Weights of a small image denoising model: activation relu, widths [48].
Rows from block 7 of a small image denoising model, named by matrix and row number. Rows with one number belong to one channel. Each number is 128 + 24 x the weight over its row's rms, rounded and kept within 0 to 255. All counts start at 0.
After each channel's rows are labels from the 100 images, of 14976, where the channel reaches its highest value: "patch colour" is the nearest of a few named colours to the mean colour under the peak. Only what is clearly more common there than usual is listed. The data: capsule endoscopy frames (Kvasir-Capsule).
# convs0: first 3x3 conv (model.blocks.7.convs.0.weight, 48x48x3x3, each kernel summed), inputs 0-47
# convs1: second 3x3 conv (model.blocks.7.convs.1.weight, 48x48x3x3, transposed, each kernel summed), outputs 0-47

convs0.20 [127 137 139 101 192 112 141 153 151 125 130  61 102 174  99 140 105 122 127 144  79 171 141 133 133 125 127 115 100  98 152 133 126 140 107  97 174 129 137 139 137 108 143 130 117 144 130 123]
convs1.20 [102 109 114 142 104 108 151  76 138 164 153 148 139 154  94  98  86 121 152 115 156 101 132 145  96 142 184 124 110 146 125 139 116 118 149 132 131 142 119 111 128 128  73 119 176 126 139 143]
patch colour: pink; grey

convs0.11 [ 84 141  96 113  69 183 120 144 115 130 109 157 120 133 102 138 130 109 112 108 161 136 114  96 146 144 114 134 154 118 119 126 134 103 121 105 139 147 112  80 101 144 122 107 137 177 106 166]
convs1.11 [120 108 102 138 115 131 128 139 105 104 117 104 107 146 123 181 132 126 130 141 143 146 146 107 107 127 113 140  81 118 124 112 141 111 174 104  65 180 135 135 122 142  96 178 137  89 139 154]
patch colour: pink

convs0.28 [129 100  79 125 170 109 149 162  83  91 178 125 133 147 142 129 126 149 184 120 128 141 107 147 117  86 141  93 124 136 132 147 140 128  98  97 149 138 136 154 106 109 133 133 135  98 106 147]
convs1.28 [140 121 164 142 143 143 135 177 131 136 117 152  88 131  84 123 122 162 137 144 133 156 154 162 129  90 122  92 114 119 165 124 117 182 146 149 117 112 166 110 121 128  82 129 145 167 122 142]
patch colour: pink

convs0.24 [129 136 119 104 152  76 133 122 109 124 131 103 133 128 136 131 142 141 158 122 106 185 116  97 134 133 136  89 160 120 107 160 152 127 113 153 166 129 151 157 110  64 129 131 144  76 146 122]
convs1.24 [148 166 105 167 133 146 118 143 107 127  41 145 126 133 130 111 112  99 113 116 134 129 124 144 124 123  84 108 135 114 118 120 145 139 135 115 171 132 153 108 182 140 137 151 148 105 118 170]
patch colour: grey

convs0.25 [159  97 111 109  97 116 129 129 121 123 143 123 102 109 113 180  86 135 131  84 134 172 135 131  68 117  85 163 112 138 126 142 112  99 149 152 127 161 141 134 142 141 146 126 122  84 112 138]
convs1.25 [ 97 151 128 116 119  98 110 139 123  88 110 145 136 133  88 145 102 124 100  88  99 102 125 103 148  99 109 118 132 126 110 121 137 137  80 149 172 102  88 124 130 112 104 117 111  92 108  75]
patch colour: pink; grey

convs0.33 [128 136  93 158 109  87 142 125 111  82 152 133  95 172 103 135 114 126 146 132 105 113 102 132 159 148  73 134 116 138 118 150 125  96 171 123 177 146 113  90 149 129 134 127 134 115 158 151]
convs1.33 [147 140 105 134 147 171 143 131 116 160 133 113 108 120 158 133  89 143 131  71 119 147 173 137 138  84 171 145 114 132 125 107 132 151  72 147 104 129 131  98 125 170 132 115 113 118 144 159]
patch colour: grey

convs0.44 [120 173 188 151 120 136 159 138 118 154 184 124 100 100 145 124 101 156 103 136 128 106 134 116 165 140  87 122 100 124 110 129 111 141 120 124 141 109 131  86 138 156 104 130 128  78 136 138]
convs1.44 [130 117 137  34 125 103 126 144 152 122 105 114 122 128 148 154 154 124 143 136 106 131 122 103 136  62 124 144 134 117 145 106 109 112 101 102 117 135 137 161 102 153 162 156 123 112 139 152]
patch colour: grey

convs0.12 [160 143  97 186 124 121 150 110 114 120 132 132 113 118 155 172 193 140 120 128 146 170 133 121 127 114 110 105  75 134 107 151 141 155 111 112 103 122 130 139 137 100 107  90 139  93 130 115]
convs1.12 [108 123 159 130 122 121 124 137 152 140 125 131  97 120 136  88  57 129 114 107 156 119  99 176 118 152 102  99 198 128 121 116 109  86 116 142 125 137 133  98 141 137 140 102 106 139 108 121]
patch colour: grey

convs0.5 [138 130  85 156 118  84 113 113  92 158  93 116 146 161 129 109 105 112 144 112 105 140 118 162 134  83  98 144 115 131 137 127 125 108 117 127 168 159 115  82 144 147 181 133 104 134 154 138]
convs1.5 [110 132 112  95 122 138 145 143 139 121 101  97 151 120 114 111 163 122 156 164 133 108 147  93 134 122 178 127 141 135 122 132 169 164 163 133 113  94 151 186 126 111  96 143 183 126 137 139]
patch colour: grey

convs0.8 [141 127  76 119 135 157 127 165 165  89 187  96 144 159 142 135 153 107 110 149 142 133 135 127 109 148 100 130 108 139 103 126 172 137  96 112 116 118  99 149 125 128 134  69 141 129 145 121]
convs1.8 [143 142 147 103 135 103 137  77 175 138 181 118 165 146 136 130 126 105 120  96  96 116 131 104 119 176 121 146  90 137 124 137  77  98 136 138  96 158 109 113 120 126 131 142 130 157 145 102]
patch colour: grey

convs0.43 [128 127 107 106 143 138 158 100  90 125 157 126 125 165 141 133 150 116 124 128 124 177 147 130 112 103 124 100 114 151 112 180 158  76  85 102  85 163 146 132 113 116 135  92 125 123 151 134]
convs1.43 [122 124 130 127 120 118 125  76 154 147 141 104 123  89 113 156 110 128 109 124  90 129 122 130 133 133 131 140  88 127 140 124 108 215 129  93 184 108 136 152 126 122 121 164 102 148 143 139]
patch colour: pink

convs0.18 [157 153 141 121 130 110 138 122 113  96 122  97 183 139  97 139  99 137 106 115 139 131 115 154 196 147 143  76 103 134 119 132 143 126 131  87  94 160 152 115 138 122 132 106 142  94 134  98]
convs1.18 [116 121 104 153  83 129 131 141 161 141 142 126 126 150 103 101 145 107 155  57 106 110 147 128  91 101 138 175 136 137 146 137 131 127  96 125 161  78 109 139  95 131 140 106 153 108 138 142]
patch colour: white

convs0.9 [127 156 147 107 116 105 135 151 100 123 180 126 130 158 104 141 155 104 119  38  95 138 103 110 148 126 107 110 136 145 129 140  98  90 141  89 133 125 153 128 130 143 108 140 135 106 148 134]
convs1.9 [124 119 100 110 129 128 114 130 143 171 116 147 170 109 126 155  68 144 139  82 123 132 124 143 117 154 128 139 190 113 132 132 133 125 115 174 133 116 113 140 119  81 132 110 145 156 109  78]
patch colour: grey

convs0.10 [148 121 135 134  99 161 154 131 113 136  97 122 151 143  97 141 117  91 160  90 103 111 135 103 161 105 136 118 126 135 122 137 106 104 119  82 127  99 154  90 107 137 112 190 155 161 135 161]
convs1.10 [136 124 130 142  76 127 122 165 140 128 102 141 160 148 142 121 120 131 113  81 173 104 103  96 115 175 100 155 141 116 122 105 115 170 143 100  87 151 102 149 122 133 163 114 105 155 123 124]
patch colour: grey