Weights of a small image denoising model: 40-pixel images, 10100 steps.
Rows from block 4, named by matrix and row number. Rows with one number belong to one channel. Each number is 128 + 24 x the weight over its row's rms, rounded and kept within 0 to 255. All counts start at 0. After the name is the row's rms in percent of the matrix's.
# convs0: first 3x3 conv (model.blocks.4.convs.0.weight, 48x48x3x3), inputs 0-5, a 3x3 kernel for each
# convs1: second 3x3 conv (model.blocks.4.convs.1.weight, 48x48x3x3, transposed), outputs 0-5, a 3x3 kernel for each
convs0.0 093 [118 125 110 131 139 118 138 144 150 124 138 149 143 123 129 144 138 134 122 128  89 131 146 126 149 157 138 141 181 207  95 166 163  69 181 163  43  59  73 125 121 116 184 153 144 121 133 132 140 127 125 137 115 104]
convs1.0 098 [123 141 136 115 116 111 140 126  99 120 127 125 116 105 120 135 136 108 106 112 105 112 107 122 167 137 154 104 121 210  56  92 137  72 136 130 107  67  46 169 127 113 177 160 191 177 148 101 162 133 114 145 143 143]
convs0.1 089 [140 123 130 150 135 148 142 152 135 156 115 129 143 116 118 113 124 133 145 162 151 160 173 157 133 141 132 123 146 109 108 149 115 107 145 125 100 123 156 100 143 132  74  95 112 109 116 117 102 115 127 102 114 155]
convs1.1 092 [108 102 107 103 128 117 126 118 136 130 116 128 110 107 114 118 124 133  76  96 131  83  79  94 141 138 144 153 112 151 107  99 142 129 123 168 114 102 137 119 137 109 161 101  79 116 122 103  92 131 100  68 123 111]
convs0.2 108 [141 120 122 147 142 135 129 130 130 122 118 107 143 141 141 118 122 152 130 125 142 117 112 135 108 115 127 148 113 114 112 107 108 104 118 108  15 114 205  63 130 199 130 161 208  98 141 151 101 140 152 111 129 135]
convs1.2 112 [110 125 149 107 140 134 127 149 111 129 135 135 124 166 146 126 140 129 103 142 139 100 126 139 114 121 120 133 134 201 147 146 181 146 159 160  36  93 123  48 104 176  98 155 255 120 142 152 107 124 158 101 125 153]
convs0.3 096 [128 122 123 113 116 114 113 124 118 127 141 140 132 145 137 115 137 126 139 112 110 146 132 118 158 156 126 107 132 156 107 123 132  90 104 111 134 128 130 153 126 129 155 101 102 166 130  88 175 133  91 163 142 114]
convs1.3 107 [115 119 134 154 148 152 114 125 114 123 133 124 120 124 124 125 134 116  96  89  78 113 109 111 107 136 135 117 151 140 119 151 154 104 103 117 177 115  83 160 126 123 160 113 126 165  89  76 189 113  89 190 126 116]
convs0.4 097 [114 101 107 120 116 155 140 140 160 138 146 130 105 110 129 100 118 146 121 127 134 110 124 147 108 135 159 147 120 164 170 140 163 188 158 148 143 132 115 143 116  96 113 100 114 164 146 146 190 170 157 174 155 128]
convs1.4 094 [124 109 140 132 123 152 171 155 159 128 120 145 113 112 136 139 128 138 120 134 148 106 101 122 139 131 145 122 128 118 131 174 158 146 170 134 148 144 151 137 118 117 100 102 109 141 130 146 140 118  97 155 153 137]
convs0.5 090 [130 115 123  98 113 117 102 121 122 136 128 133 124 145 137 109 126 127 159 162 173 163 173 182 140 146 150 130 161 158 136 143 122 135 118  85 165 160 150 129 114 103 120 125 145 171 157 153 141 132 121 137 109  96]
convs1.5 086 [123 106 100 124 119 117 117 134 137 112 116 108  92 114 105 117 119 122 117 127 154  66  75 101  88  97 105 119 144 138  86 112 123  82 109 148 160 121 114 177 124 113 146  97  96 188 174 181 147 125 130 100  74  98]
convs0.6 088 [135 127 116 123 119  99 136 136 116 133 117 126 129 139 133 145 129 128 156 186 168 141 144 140  83 105  89 116 101 101 150 130 115 167 142  96 116 101 103 130 132 116 132 142 132 121 101  76 145 116  89 160 144 129]
convs1.6 085 [138 106 123 154 145 150 160 164 150 148 105 112 161 137 134 143 138 155 150 139 183 123 129 140  85  90 117 143  99  85 130  92  94 136 125  95 102 136 132 113 146 140  93 115  92  89  99 110 123 123 162 142 134 148]
convs0.7 107 [168 145 114 130 128 108 122 104  98 149 140 132 120 134 122 142 138 120 131  94  72 137 123  97 119 120  85  85 124 155 108 123 141 156 121 129 100  85  87 144 123 130 188 175 178 134 123 113 124 119 110  95  96  95]
convs1.7 116 [137 123 153 137 143 127 119 137 112 116 120 125 130 131 120 125 129 128 151 118 149 146 137 133 167 163 150 146 127  80 116 125 145 100 109 183  72  96  87 117 140 126 132 169 173 128 145 151 150 125 125 147 106 102]
convs0.8 096 [146 139 126 115 119 113 102 118 119 145 143 143 108 119 104 102 123 117 124 130 152 119 129 163 128 135 155  95  91  76 135 127 103 134 134 104  82  85  94 134 144 145 134 141 125  94 102 120 105  96 118 106  97 103]
convs1.8 085 [167 164 154 126 118 114 141 115 130 138 145 135 141 141 144 141 121 111 114 141 162  98 131 162 116 134 171 139 102 110 141 101  99 154 127 103  89  88 108  89  93 128 115 124 155 132 134 143 143 143 160 120 135 138]
convs0.9 095 [109 117 139 117 125 143 117 124 148 154 163 116 139 118 129 149 156 174 109  95 146 137 112 146 161 143 165 156 126  67 182 145  97 133 110  82 130 138 147 134 146 130 125 137 145 164 153 164 120 139 129 106 101  99]
convs1.9 095 [117  90 115 117 123 118 157 177 140 114  83 104 120 107  97 124 162 133  94  80  93 125 134 119 139 151 185 163 129 101 155 126  78 179 101  75 155 127 131 149 127 150 120 121 178 121 159 200 102 137 174  48  75  88]
convs0.10 097 [116 145 130  96 131 144 115 153 158 127 131 123 131 139 131 137 140 135 151 122 104 153 146 121 145 158 129 157  91 113 144 115 105 136 136  80 186 163 148 166  97  85 136  52  57 146 153 159 118 107 136 107  82  99]
convs1.10 104 [ 94  98 131 125 138 156  95 140 139 116 103 123 121 126 143 122 134 128 119 121 107 161 107  90 193 121 103 166 125 146 144 141 132  98 172 135 207 175 129 162 131  96 135 109  89 126 190 160  96 161 127  70 112  88]
convs0.11 099 [120 142 139 130 144 164 119 115 140 134 132 132 116 101  86 110 123 116 113  77 109 148  92 123 158 121 133 111 133 107 114 141 120 114 149 130 109 137 206  80 121 172  29  98 168 167 136 120 166 162 136 173 152 145]
convs1.11 091 [112 138 117 113 114 138 117 100 109 131 153 133 119 130 151 147 146 147 133 133  62 183 172 106 166 154 119  93  92 108 115 117 138 100 126 135 129 134 105 157 156 155 194 161 158 130 127  93 109 118  92  96 103 105]
convs0.12 101 [156 153 131 103 135 120 131 132 130 150 146 124  95 112 113 134 120 170  99  98 150 134 107 102 138  95 107 119 113 118 134 144 136 147 125 157 119 108 132 129 105 129 128 104  99 101 146  96 106 120  83  97 126 153]
convs1.12 113 [121 140 135 122 101 140 125 109 124 118 131 116 150 132 148 142 122 134 113  94 143 115 121 178 156 148 172 143 122 127  93 133 115  92 148 145 101 180 203 111 115 111 125  97  48 110 143 166  97 127 167 116 150 141]
convs0.13 105 [121 159 117 119 144 124 119 126 103 137 139 125 136 146 133 106 127 132 132 140 135 145 157 136 111 113  74 180 161 101 164 144 108 172 186 151 156 144  84 155 134  71 109  85  38 131 130 163 131 166 168 151 151 149]
convs1.13 123 [134 119 117 112 124 126 139 131 130 112 115 121 114 124 123 102 117 117 109 115 112 127 132 123 100 118 133  85  62  73 156 132 107 192 139 122  96  99  90  76  61  43  72  64  78 135 109 169 127  90 135 110 106 128]
convs0.14 085 [ 98 124 134 125 128 154 122 120 142 116 145 150 106 148 165 113 115 123 113 117 134 133 141 139 160 141 140  95 129 184  97 123 157  86 119 121 121 106  97 133 131 149 125 136 165 121 146 139 144 157 159 118 126 138]
convs1.14 088 [126 113 114 161 127 115 135 124 125 130 112 112 133 122 132 118 126 139 126 121 131 140 129 137 133 122 145  82 129 142  68 117 129  90 128 141 124 143 195 107 122 155 127 132 145 113  85  78 144 109 106 146 140 130]
convs0.15 105 [123 120 127 138 140 137  99 131 147 132 153 140 155 186 153 133 162 140 160 125 122 139 137 138 124 140 141 137 140 163 113 143 176 147 158 166  78 138 171  71 125 156  84 123 150 105 102 128  59 101 139  48  97 113]
convs1.15 103 [126 132 126 101 124 107 112 112 122 103 103 121  79  91  86  95 109 112 152 180 164 158 186 163 150 159 167 120 119 142 106  94  97 127 108 114 136 111  83 157 118  99 197 135  81 163 172 128 207 145  92 192 144 107]
convs0.16 105 [148 131 121 116 130 121 148 142 120 179 110 108 125 116  97  88 108 121  96 101 127 156 137 133 116 122 138 128 170 174 147 151 140  92 105 129 140 126 187 133 128 171 140 135  93  77  92 136 122 106 112 107 109 145]
convs1.16 106 [105 116 108 118  99 111 128 107 140 146 126 120 148 124 118 140 125 136  98 133 119  90 135 158  71  85 141 135 135 153 129 120 113 141 143 125 198 139 116 117 138 116  88  95  79  98 174 181  97 158 167  87 149 192]
convs0.17 093 [ 94  80 100 116 131  96 106 135 129 168  98 122 115 121 104 130 182 107 125 134 180 161 103 148 173 146 131 148 150 128 125 154 140 127 161 140  84 123 118 102 145 119  85 109  77 111 105 140  75 102 133 133 142 168]
convs1.17 095 [144 103 137 152 167 144 130 136 147 157 114 117 131 115 117 157 142 119 136  92 117 134 112  92 122 125 129 128 158 142 128  87  98 150 121  91 110 156 183 117 174 158 150 128 140 111  92 141  99 116  98 137 119 123]
convs0.18 131 [135 106 130 129 144 117 114 129 138 126 147 116 122 110 149 142 109 128 110 112 126 136 136 117 104 137 135 115 135 140  99 130 115 128 130 123 135 129 107 129 128 111 120 121 132 133 120 116 129 141 121 130 113 128]
convs1.18 050 [139 138 103 135 140 152 139 143 137 124 111 124 144 123 145 129 179 132 126 129 123 131 168 136 133 116 129 130 142 123 146 125 117 130 137 108 123 137 115 133 135 130 135 128 120 119 140 139 139 132 145 127 134 124]
convs0.19 106 [134 120  93 138 135 100 139 157 125 134 126 118 138 140 125 124 130 143 117 100 107 106 116 124  99 124 142 154 151 133 137 152 132 117 139 129 138 130 155 110  97 121 113  77 108 129 134 146  87  91 105  83  90 109]
convs1.19 097 [125 112 117 127 136 101 117 149 115 149 149 146 130 131 133 128 145 137 137 158 159 153 186 174 187 174 165 135 156 172  98 113 150 117  99 125 134 136 141 134 154 126 120 144 130 128 129  79 165 162 118 157 133  97]
convs0.20 112 [138 150 126 146 160 124 137 151 116 132 120 109 127 119 105 139 122 126 160 159 143 134 146 149 108 119 131 153 168 180 139 152 139 155 174 122 101 123 132 125 124 125 154 116 108 135 146 157 110  93 112  76  56  76]
convs1.20 095 [130 113 125 144 137 134 144 141 125 118 105 122 144 124 120 160 144 123 117 120 154 148 115 146 149  88 115 158 141 119 131 139 130  93 138 126 149 137 113 118 142 141 143 169 161 143 189 178 112 130 141  90  77 123]
convs0.21 101 [133 149 149 124 151 135 120 145 147  96 143 129 137 145 130 162 121 128 126 117 105 110 127 112 100 123 111 160 167 174 162 175 131 166 154  95  99  93 136 131 144 171 136 130 146 164 150 134 144 119 151 137 139 132]
convs1.21 111 [129 124 139 135 126 140 133 136 112 139 125 119 128 120 127 123 133 125 110 124 102 126 130 112 110 115  75 112 108 174 131 121 132 138 113 126  59  86 118  68 115 135  83 117 104  98 149 153 163 165 152 125 147 169]
convs0.22 084 [ 95 115 150 104 117 117 155 149 135 140 152 113 123 110 133 139 121 119 131 132 102 170 168 156 157 160 170 159 120 118 160 120 105 163 144 128  92 114 161 101  95 141 109  96 123  79 100 126 138 104 110 154 115  95]
convs1.22 068 [ 97  93  89 173 145 107 156 133 120 118  96 135 141 122  97 143 109  99  72  85 111 105  96  77 137 118 129 150 106 112 133 107 120 133 152 112 113 146 135 135 183 151 118 179 155  98 104 127 128 125 141 130 128 138]
convs0.23 096 [135 135 137 155 139 146 120  77  98 119 135 122 109 117 101 162 161 132  96  94 118 130 140 144 155 171 169 146 128 133 134 128 151 128 126 135 127 146 161 140 152 176 131 143 138  96 103 116  85  98 132 107 118 171]
convs1.23 095 [115 132 131 130 117 141 143 151 138 122 142 126 133 129 122 141 142 144  92  92  95 134 128 112 173 147 135  87 108 136  78 113 153 117 163 140  75  85  93  96  99  88  90  71  60 122 133 184 150 171 196 141 175 179]
convs0.24 106 [148 118  99 162 126 102 172 133 107 155 128  96 161 120 105 168 139 115 117 118 121 105 107 117 105 114 119 139 121 121 132 128 127 120 119 131 155 115  85 155 105  66 145  94  59 132 139 154 115 129 166  94 112 147]
convs1.24 100 [141 117  99 132 108 101 141 127 130 138 129 126 144 124 120 130 133 124 159 156 128 135 143 105 135 144  99 113 123 155 126 112 158 132 124 170 164 143 106 173 145  82 146 126  57 111 160 168  94 132 139 110 116 104]
convs0.25 086 [162 134 106 134 144 107 104 131 139 104  89 105 132 152 146 108 128 107 157 128 100 154 167 151 123 130 141 132 143 139 105 127 130  90  99 111 127 132 160 124 112 152 142 105 139  95  92 121 112 111 132  98 133 140]
convs1.25 083 [113 121 132 128  88 122 123 108 120 148 137 147 131 114 133 148 139 148 110 156 134  90 134 107  62 123 123 101 122 138 121 122 142 136 107 128 133 100  91 181 152 125 160 173 136  82 117 122  94 129 114  87 142 109]
convs0.26 092 [ 86 110 118 108 153 143  77 140 140 136 139 126 137 132 116 154 121 106 143 133 156 181 164 155 162 134 137 155 172 113 150 131  96 137 103 100 137 116  75 118 140 131  84 126 145 143 120 116 126  84 120 145 116 141]
convs1.26 086 [125 133 111 128 143 133 132 128 118 129 139 135 130 125 127 147 128 130 126 125 117 117 103  77  97  95  80 133 137  87 140 153 122 133  83  76 148 150 184 135 126 152 135 126 169 103 104  91 148 138 111 169 133 116]
convs0.27 100 [117 124 116 100 125 119 120 128 134  97 113 157 126 136 130 136 120 133 150 177 161 123 153 142 146 173 153 176 185 194 172 161 157 203 181 178 112 132 135 121 144 135 116 134 117 170 162 139 131 122  92 123 100  73]
convs1.27 084 [ 96 126 152 117 147 175 119 142 177 123 131 140 127 140 144 124 138 143 164 100 158 159 112 182 164 113 201 140 111 116 156 125 134 137 114 112 125 107 114 129 108 119  97  95  88  99 126 145 125 136 171 122 149 182]
convs0.28 104 [ 84 129 148 106 133 152 138 135 139 122 116 121 108 125 149 129 122 152 105 112 112 130 105  97 107 100  96 119 145 131  94 122 129 106 112 130 155 127 107 137 128  98 102 124 127 139 142 157 118 125 165 120 113 155]
convs1.28 105 [137 120 123 137 138 132 122 137 134 147 129 145 139 140 143 127 132 135 118 154 166 138 143 139 132 134 137  87 131 178  86 151 170  97 150 163 151 131 134 167 122 104 130 112 121 105 146 142 114 140 135 119  97  83]
convs0.29 146 [130 136 144 122 124 122 155 140 136 128 142 144 106 119 138 148 139 119 157 150 136 157 141 122 124 146 147 183 180 149 133 175 203  94 105 108 139 130 105 149 165 174  85 126 149 103 106 119 128 124 125 117 115 122]
convs1.29 185 [122 116 120 139 122 114 122 112 118 123 113 115 125 125 136 121 117 119 114 119 132 153 138 124 146 133 104 154 156 142  89 107 104 140 128  98 151 142 136 164 150 142 121 142 157 106 111 118 128 133 142 120 133 126]
convs0.30 089 [141 115 103 146 135 129 163 151 128 123 143 119 142 149 126 165 153 142 149 161 119 140 169 118 110 152 109  69 140 167  79 140 164  82 119 131 107  92 148 124 110 165 137 139 202 148 111  89 137  97  69  98  58  17]
convs1.30 103 [119 115 122 112 100 115 125 130 123 120 122 127 107 112 120 117 125 137  87 100 155  92 113 139 142 121 160  97 114 165  73 117 188  41 100 198  93 171 134 121 167 138 129 163 145 196 157 101 168 133  94 125  87  79]
convs0.31 088 [153 139 128 140 132 119 144 132 124 132 108 121 130 137 134 140 142 132  90 120 136 125 158 178 108 112 146 147 109 109 121  99 108 116 106 105 102 115 108 152 135 111 170 134 129 154 141 116 109 105  91 118  97 105]
convs1.31 078 [171 148 139 118 105 119 132 134 136 122 119 136 108 106 127 109 125 119  73  79  72 125 121 109 143 141 160 131 121 130 140 130 151  90 140 138 146 180 161 136 110 137 132 125 170 155 171 146 170 160 128 145 154 132]
convs0.32 102 [126 149 160 150 124 130 160 110 105 109 113 118 128 135 130 173 170 132 162 159 140 134 134 121 138 155 149 124 135 146 107 130 132 133 145 107 160 158 136 121 115 108  92 105 122 118 124 116 104  98  91 107 108  96]
convs1.32 093 [155 111 129 137 149 163 131 152 158 140 135 123 122 126 130 129 139 145 161 121 146 165 165 149 162 158 160 157 158 167 140 137 157 146 153 154 160 174 145 112 111 126 107  71  85 149 140 134 132 143 135 120  93  75]
convs0.33 120 [135 154 165 127 116 129 127 119 130 141 142 122 143 138 132 126  81 119 101 130 192 107 126 142 125 116 119 158 201 148 147 118 150 107  53 176 167 128  97 120 135  88 140 174 108 112  95  97 101 120 127 113 144 153]
convs1.33 123 [136 115 119 146 115 140 133  90 124 140 116 120 159 136 142 163 123 129 174 110  90 134 125 128  71 138 117  86 187 139 112 136 135 156   9  92 150 139 108 155 146  98 155 190 116 104 116 121 136 139 141 144 137 102]
convs0.34 084 [150 152 152 119 128 141 135 131 113 106 149 143 114 117 119 142 135 131 151 116 107 153 119  91 151 144 111  77  86  72  95 123 122  89 127 146  78 118 141  65 123 177  62 119 191 122 121 153 141 137 165  96  94 142]
convs1.34 083 [140 160 170 111 126 112 123 124 114 127 128 128 118 126 125 116 127  94 155 119  93 141 112  80 120 113 114 140 148 141 141 131 130 158 141 137 106 142 170 114 166 208 129 139 153  85 140 161 102 136 134 144 162 144]
convs0.35 110 [135 138 113 123 113 104 154 113 120 132 113 159 138  83 165 132  96 146 127 137  94 124 153 100 129 145 114 118 128 134 110 139 133 103 123 111 107 100  85 115  89  77 121  83  77 114 103 155 134 134 148 141 151 113]
convs1.35 114 [132 114 143 132 124 150 120 136 136 133 129 131 148 129 149 133 121 136 105 109 117 114  97 125  83  73 105 105 101 115 112 114 123 148 118 140 120 116 119 128 130 121 137 126 120 119 135 148 114 100 137 116 114 130]
convs0.36 094 [135 156 154 139 142 123 165 132 117 112 126 142 110 116 137 100 116 125  90  99  99 118 101  98 112 110 127 183 142 147 146 122 151  90 113 162 153 114 123 129 114 115 167 138 121 170 138 117 167 127 117 101  96 100]
convs1.36 094 [132 134 103 117 113 134 111 110 110 111 115 111 112 101 120 115 111 127 164 155 110 170 188 136 150 177 166 103 156 203 129 128 132 153  98  65 118  86  92 145 101 141 150 125 146 181 133 110 172 125  96 158 102  87]
convs0.37 100 [107 121 123 130 149 139 167 191 174 122 100  99 138 115 117 130 141 122 169 179 153 119 125  95  81 111  83 156 132 102 132 126 106 102  89  52 120 121 163 120 128 166 148 151 210  93 103  81 108 117  94 158 154 140]
convs1.37 096 [135 110 124 108  93 104 105  89 100 136 139 127 132 139 145 124 130 143 164 160 161 153 134 110 123  93  86 115 138 148 139 148 154 133 150 129  82 110 159  96 106 138 124 163 183 148 111 134 177 128 144 184 175 181]
convs0.38 089 [164 174 123 163 170 122 158 138  99 156 132 134 142 152 128 124 141 162 142 125 127 120 112 140 117 151 155  64  48 102 109 106 120 160 165 125 103 141 184  99 126 159  64  85 117 109 136 101 125 125  89 143 124 101]
convs1.38 115 [161 138 139 116 109  94 103 115 116 137 114 132 113 125 120  95 110 122  74  99 136 149 153 148 161 119 116 133 108 103 120 148 129 103 207 208 136 178 187  90 146 180  57  91 138 133 147 121 162 135 122 143 103 117]
convs0.39 090 [122 102 123 133 142 159 130 152 152 157 153 148 123  98  94 125 104 110 138 118  91 109  84  90 134 113  93 150 124 131 177 138 143 134 119 152  98 112 110 141 171 134 117 157 114 126 125 151  99 121 141 125 139 181]
convs1.39 092 [ 91 100 102 118 121 113 125 115 112 118 120 129 155 157 139 121 122 120 166 150 114 117 127 106 135 163 135 150 136 150 111  76 108 142  91 122 124 120 103 134 142 106 124 119 105 128 161 180 137 143 159 163 176 192]
convs0.40 099 [138 163 157 124 133 143 117 107 116 149 138 139 129 128 143 123 118 136 170 127 119 152 128 134 142 115 111  93 115 143 110 141 154 124 159 145 116 130 121 111 104  76 123 112  68  99 127 164 103 133 165  62  92 118]
convs1.40 092 [127 123 101 134 132 121 145 144 133 149 137 124 139 141 127 146 146 129 127 102 111 139 115 122 146 134 160  67 119 142  76 121 149 111 146 145 163 186 165 108 151 174  59 100 128  94  99  97  79  91 111  47  90  99]
convs0.41 080 [131 141 120 133 157  94  98 156  96 127 133 116 126 160 127 101  88 117 118 122 100 124 142 130 126 141 105 121 135 134 121 155 137 128 128 124 128 116 147 119 159 113 136 140 107 128 142 136 121 155 128 124 138 120]
convs1.41 076 [125 125 117 133 140  91 120 123 123 148 126 128 118 145 114 125 133 119 110 104  94 101 123 108 144 144 126 145 125 132 136 113 113 148 146 128 132 146 152 132 136 150 141 119 136 175 171 161 176 197 173 109 129 118]
convs0.42 121 [119 134 152 116 122 161 112 103 154 141 120 121 104 110  84 132 149  91 145 145 127 145 149 122 110 138 124 119 114 145 130 112 134 146 148 142 111 119  72 119 143  89 118 116  93 114 139 154 114 121 148  88 133 134]
convs1.42 121 [111 125 135 135 122 141 117 131 132 135 111 144 136 118 129 117 118 113 113 120 146  96  96 126 109  80  86  99 128 133  92 120 133  77  79 111  93  82 116 113 107 101  94 119  99  96 106 123  93  95 136 104  77 101]
convs0.43 106 [131 183 159 142 142 143 114 119 133 123  95  92 148 133 165 175 197 162 155 174 146 145 141 129 141 141 122 146 145 148 115 122 124 138 145 146 115 135 139 104  95  94 115  96 124 159 131 116 101 102 129 126 152 159]
convs1.43 115 [151 147 150 127 139 120 159 150 147 109  86 117 111 121 112 133 106 119 148 150 148 158 130 135 150 155 149 178 157 118 172 115  80 153 125 112  62  67 113  82  93  98 103  87  76 155 169 154 128 105 107 120 130 189]
convs0.44 096 [134 123 142  79 114 128  77 117 139 167 135 144 184 127 101 115  69  71 141 129 103 142 124  90 128 104  88 148 146 182 160 155 193 171 134 184 101 101 149 114 128 169  88 119 120 142 134 108 159 156 140 163 148 184]
convs1.44 085 [127 136 150 139 170 137 130  90 108 138 146 138 119 118 103 117 119 116 155 149 143 153 145 131 134 133 123 106 105 117 130 138 132 128 127 135 142 148 138 121 181 137 108 140 112 116 101 100  95  89 114 136 150 132]
convs0.45 106 [126 117 159 133 118 142 134 139 158 139 123 132 139 122 121 149 132 121 130 121 102 130 112 102 155 133 107 164 158 186 139 128 145 131 115 121 135 117 139 145 132 147 158 131 157 154 151 133 134 139 124 137 140 142]
convs1.45 105 [140 130 117 148 137 126 133 135 109 139 135 129 144 132 124 149 149 140 145 150 164 170 137 153 160 110 117 132 153 165 103 134 152  59  96 133 143 143 108 132 142 109 157 150 130  31  92  88  75 108 109  75  99  83]
convs0.46 083 [144 101  96 144 126 120 117  94  77  65  68  96 116 109 122  96 106 147 156 121 130 104  93 119  88  91 118 126 125 129 128 129 124 111 114 117  92 128 109  72 152 125  66 124 112  80 107 124 134 157 157 139 149 155]
convs1.46 081 [143 123 118 177 142 152 156 150 153 137 134 133 156 146 125 169 174 158 157 169 133 109 125 131  87 112 117  90  98 122 118 118 131 120 133 147 114 104 128 158 131 173 153 154 171  97 101 115  51  88  98  67 119 140]
convs0.47 093 [162 152 128 143 129 103 139 130 120 145 129 142 115 113 137 121 117 130 135 121 123 143 122 120 123 110 104 143 134 144 155 153 153 148 112 115 151 158 177 127 134 161 129 156 179 112 130 107 149 157 128 136 140 131]
convs1.47 088 [128 129 142 113 145 131  86 106 113 115 121 147 101 108 123  92 113 117 152 133  81 146 157  80 142 173  85  85 107 164  78  82 147  82  58 119  98  99 111 111 136 131 126 132 122  79 113  88 117 138 113 113 137 128]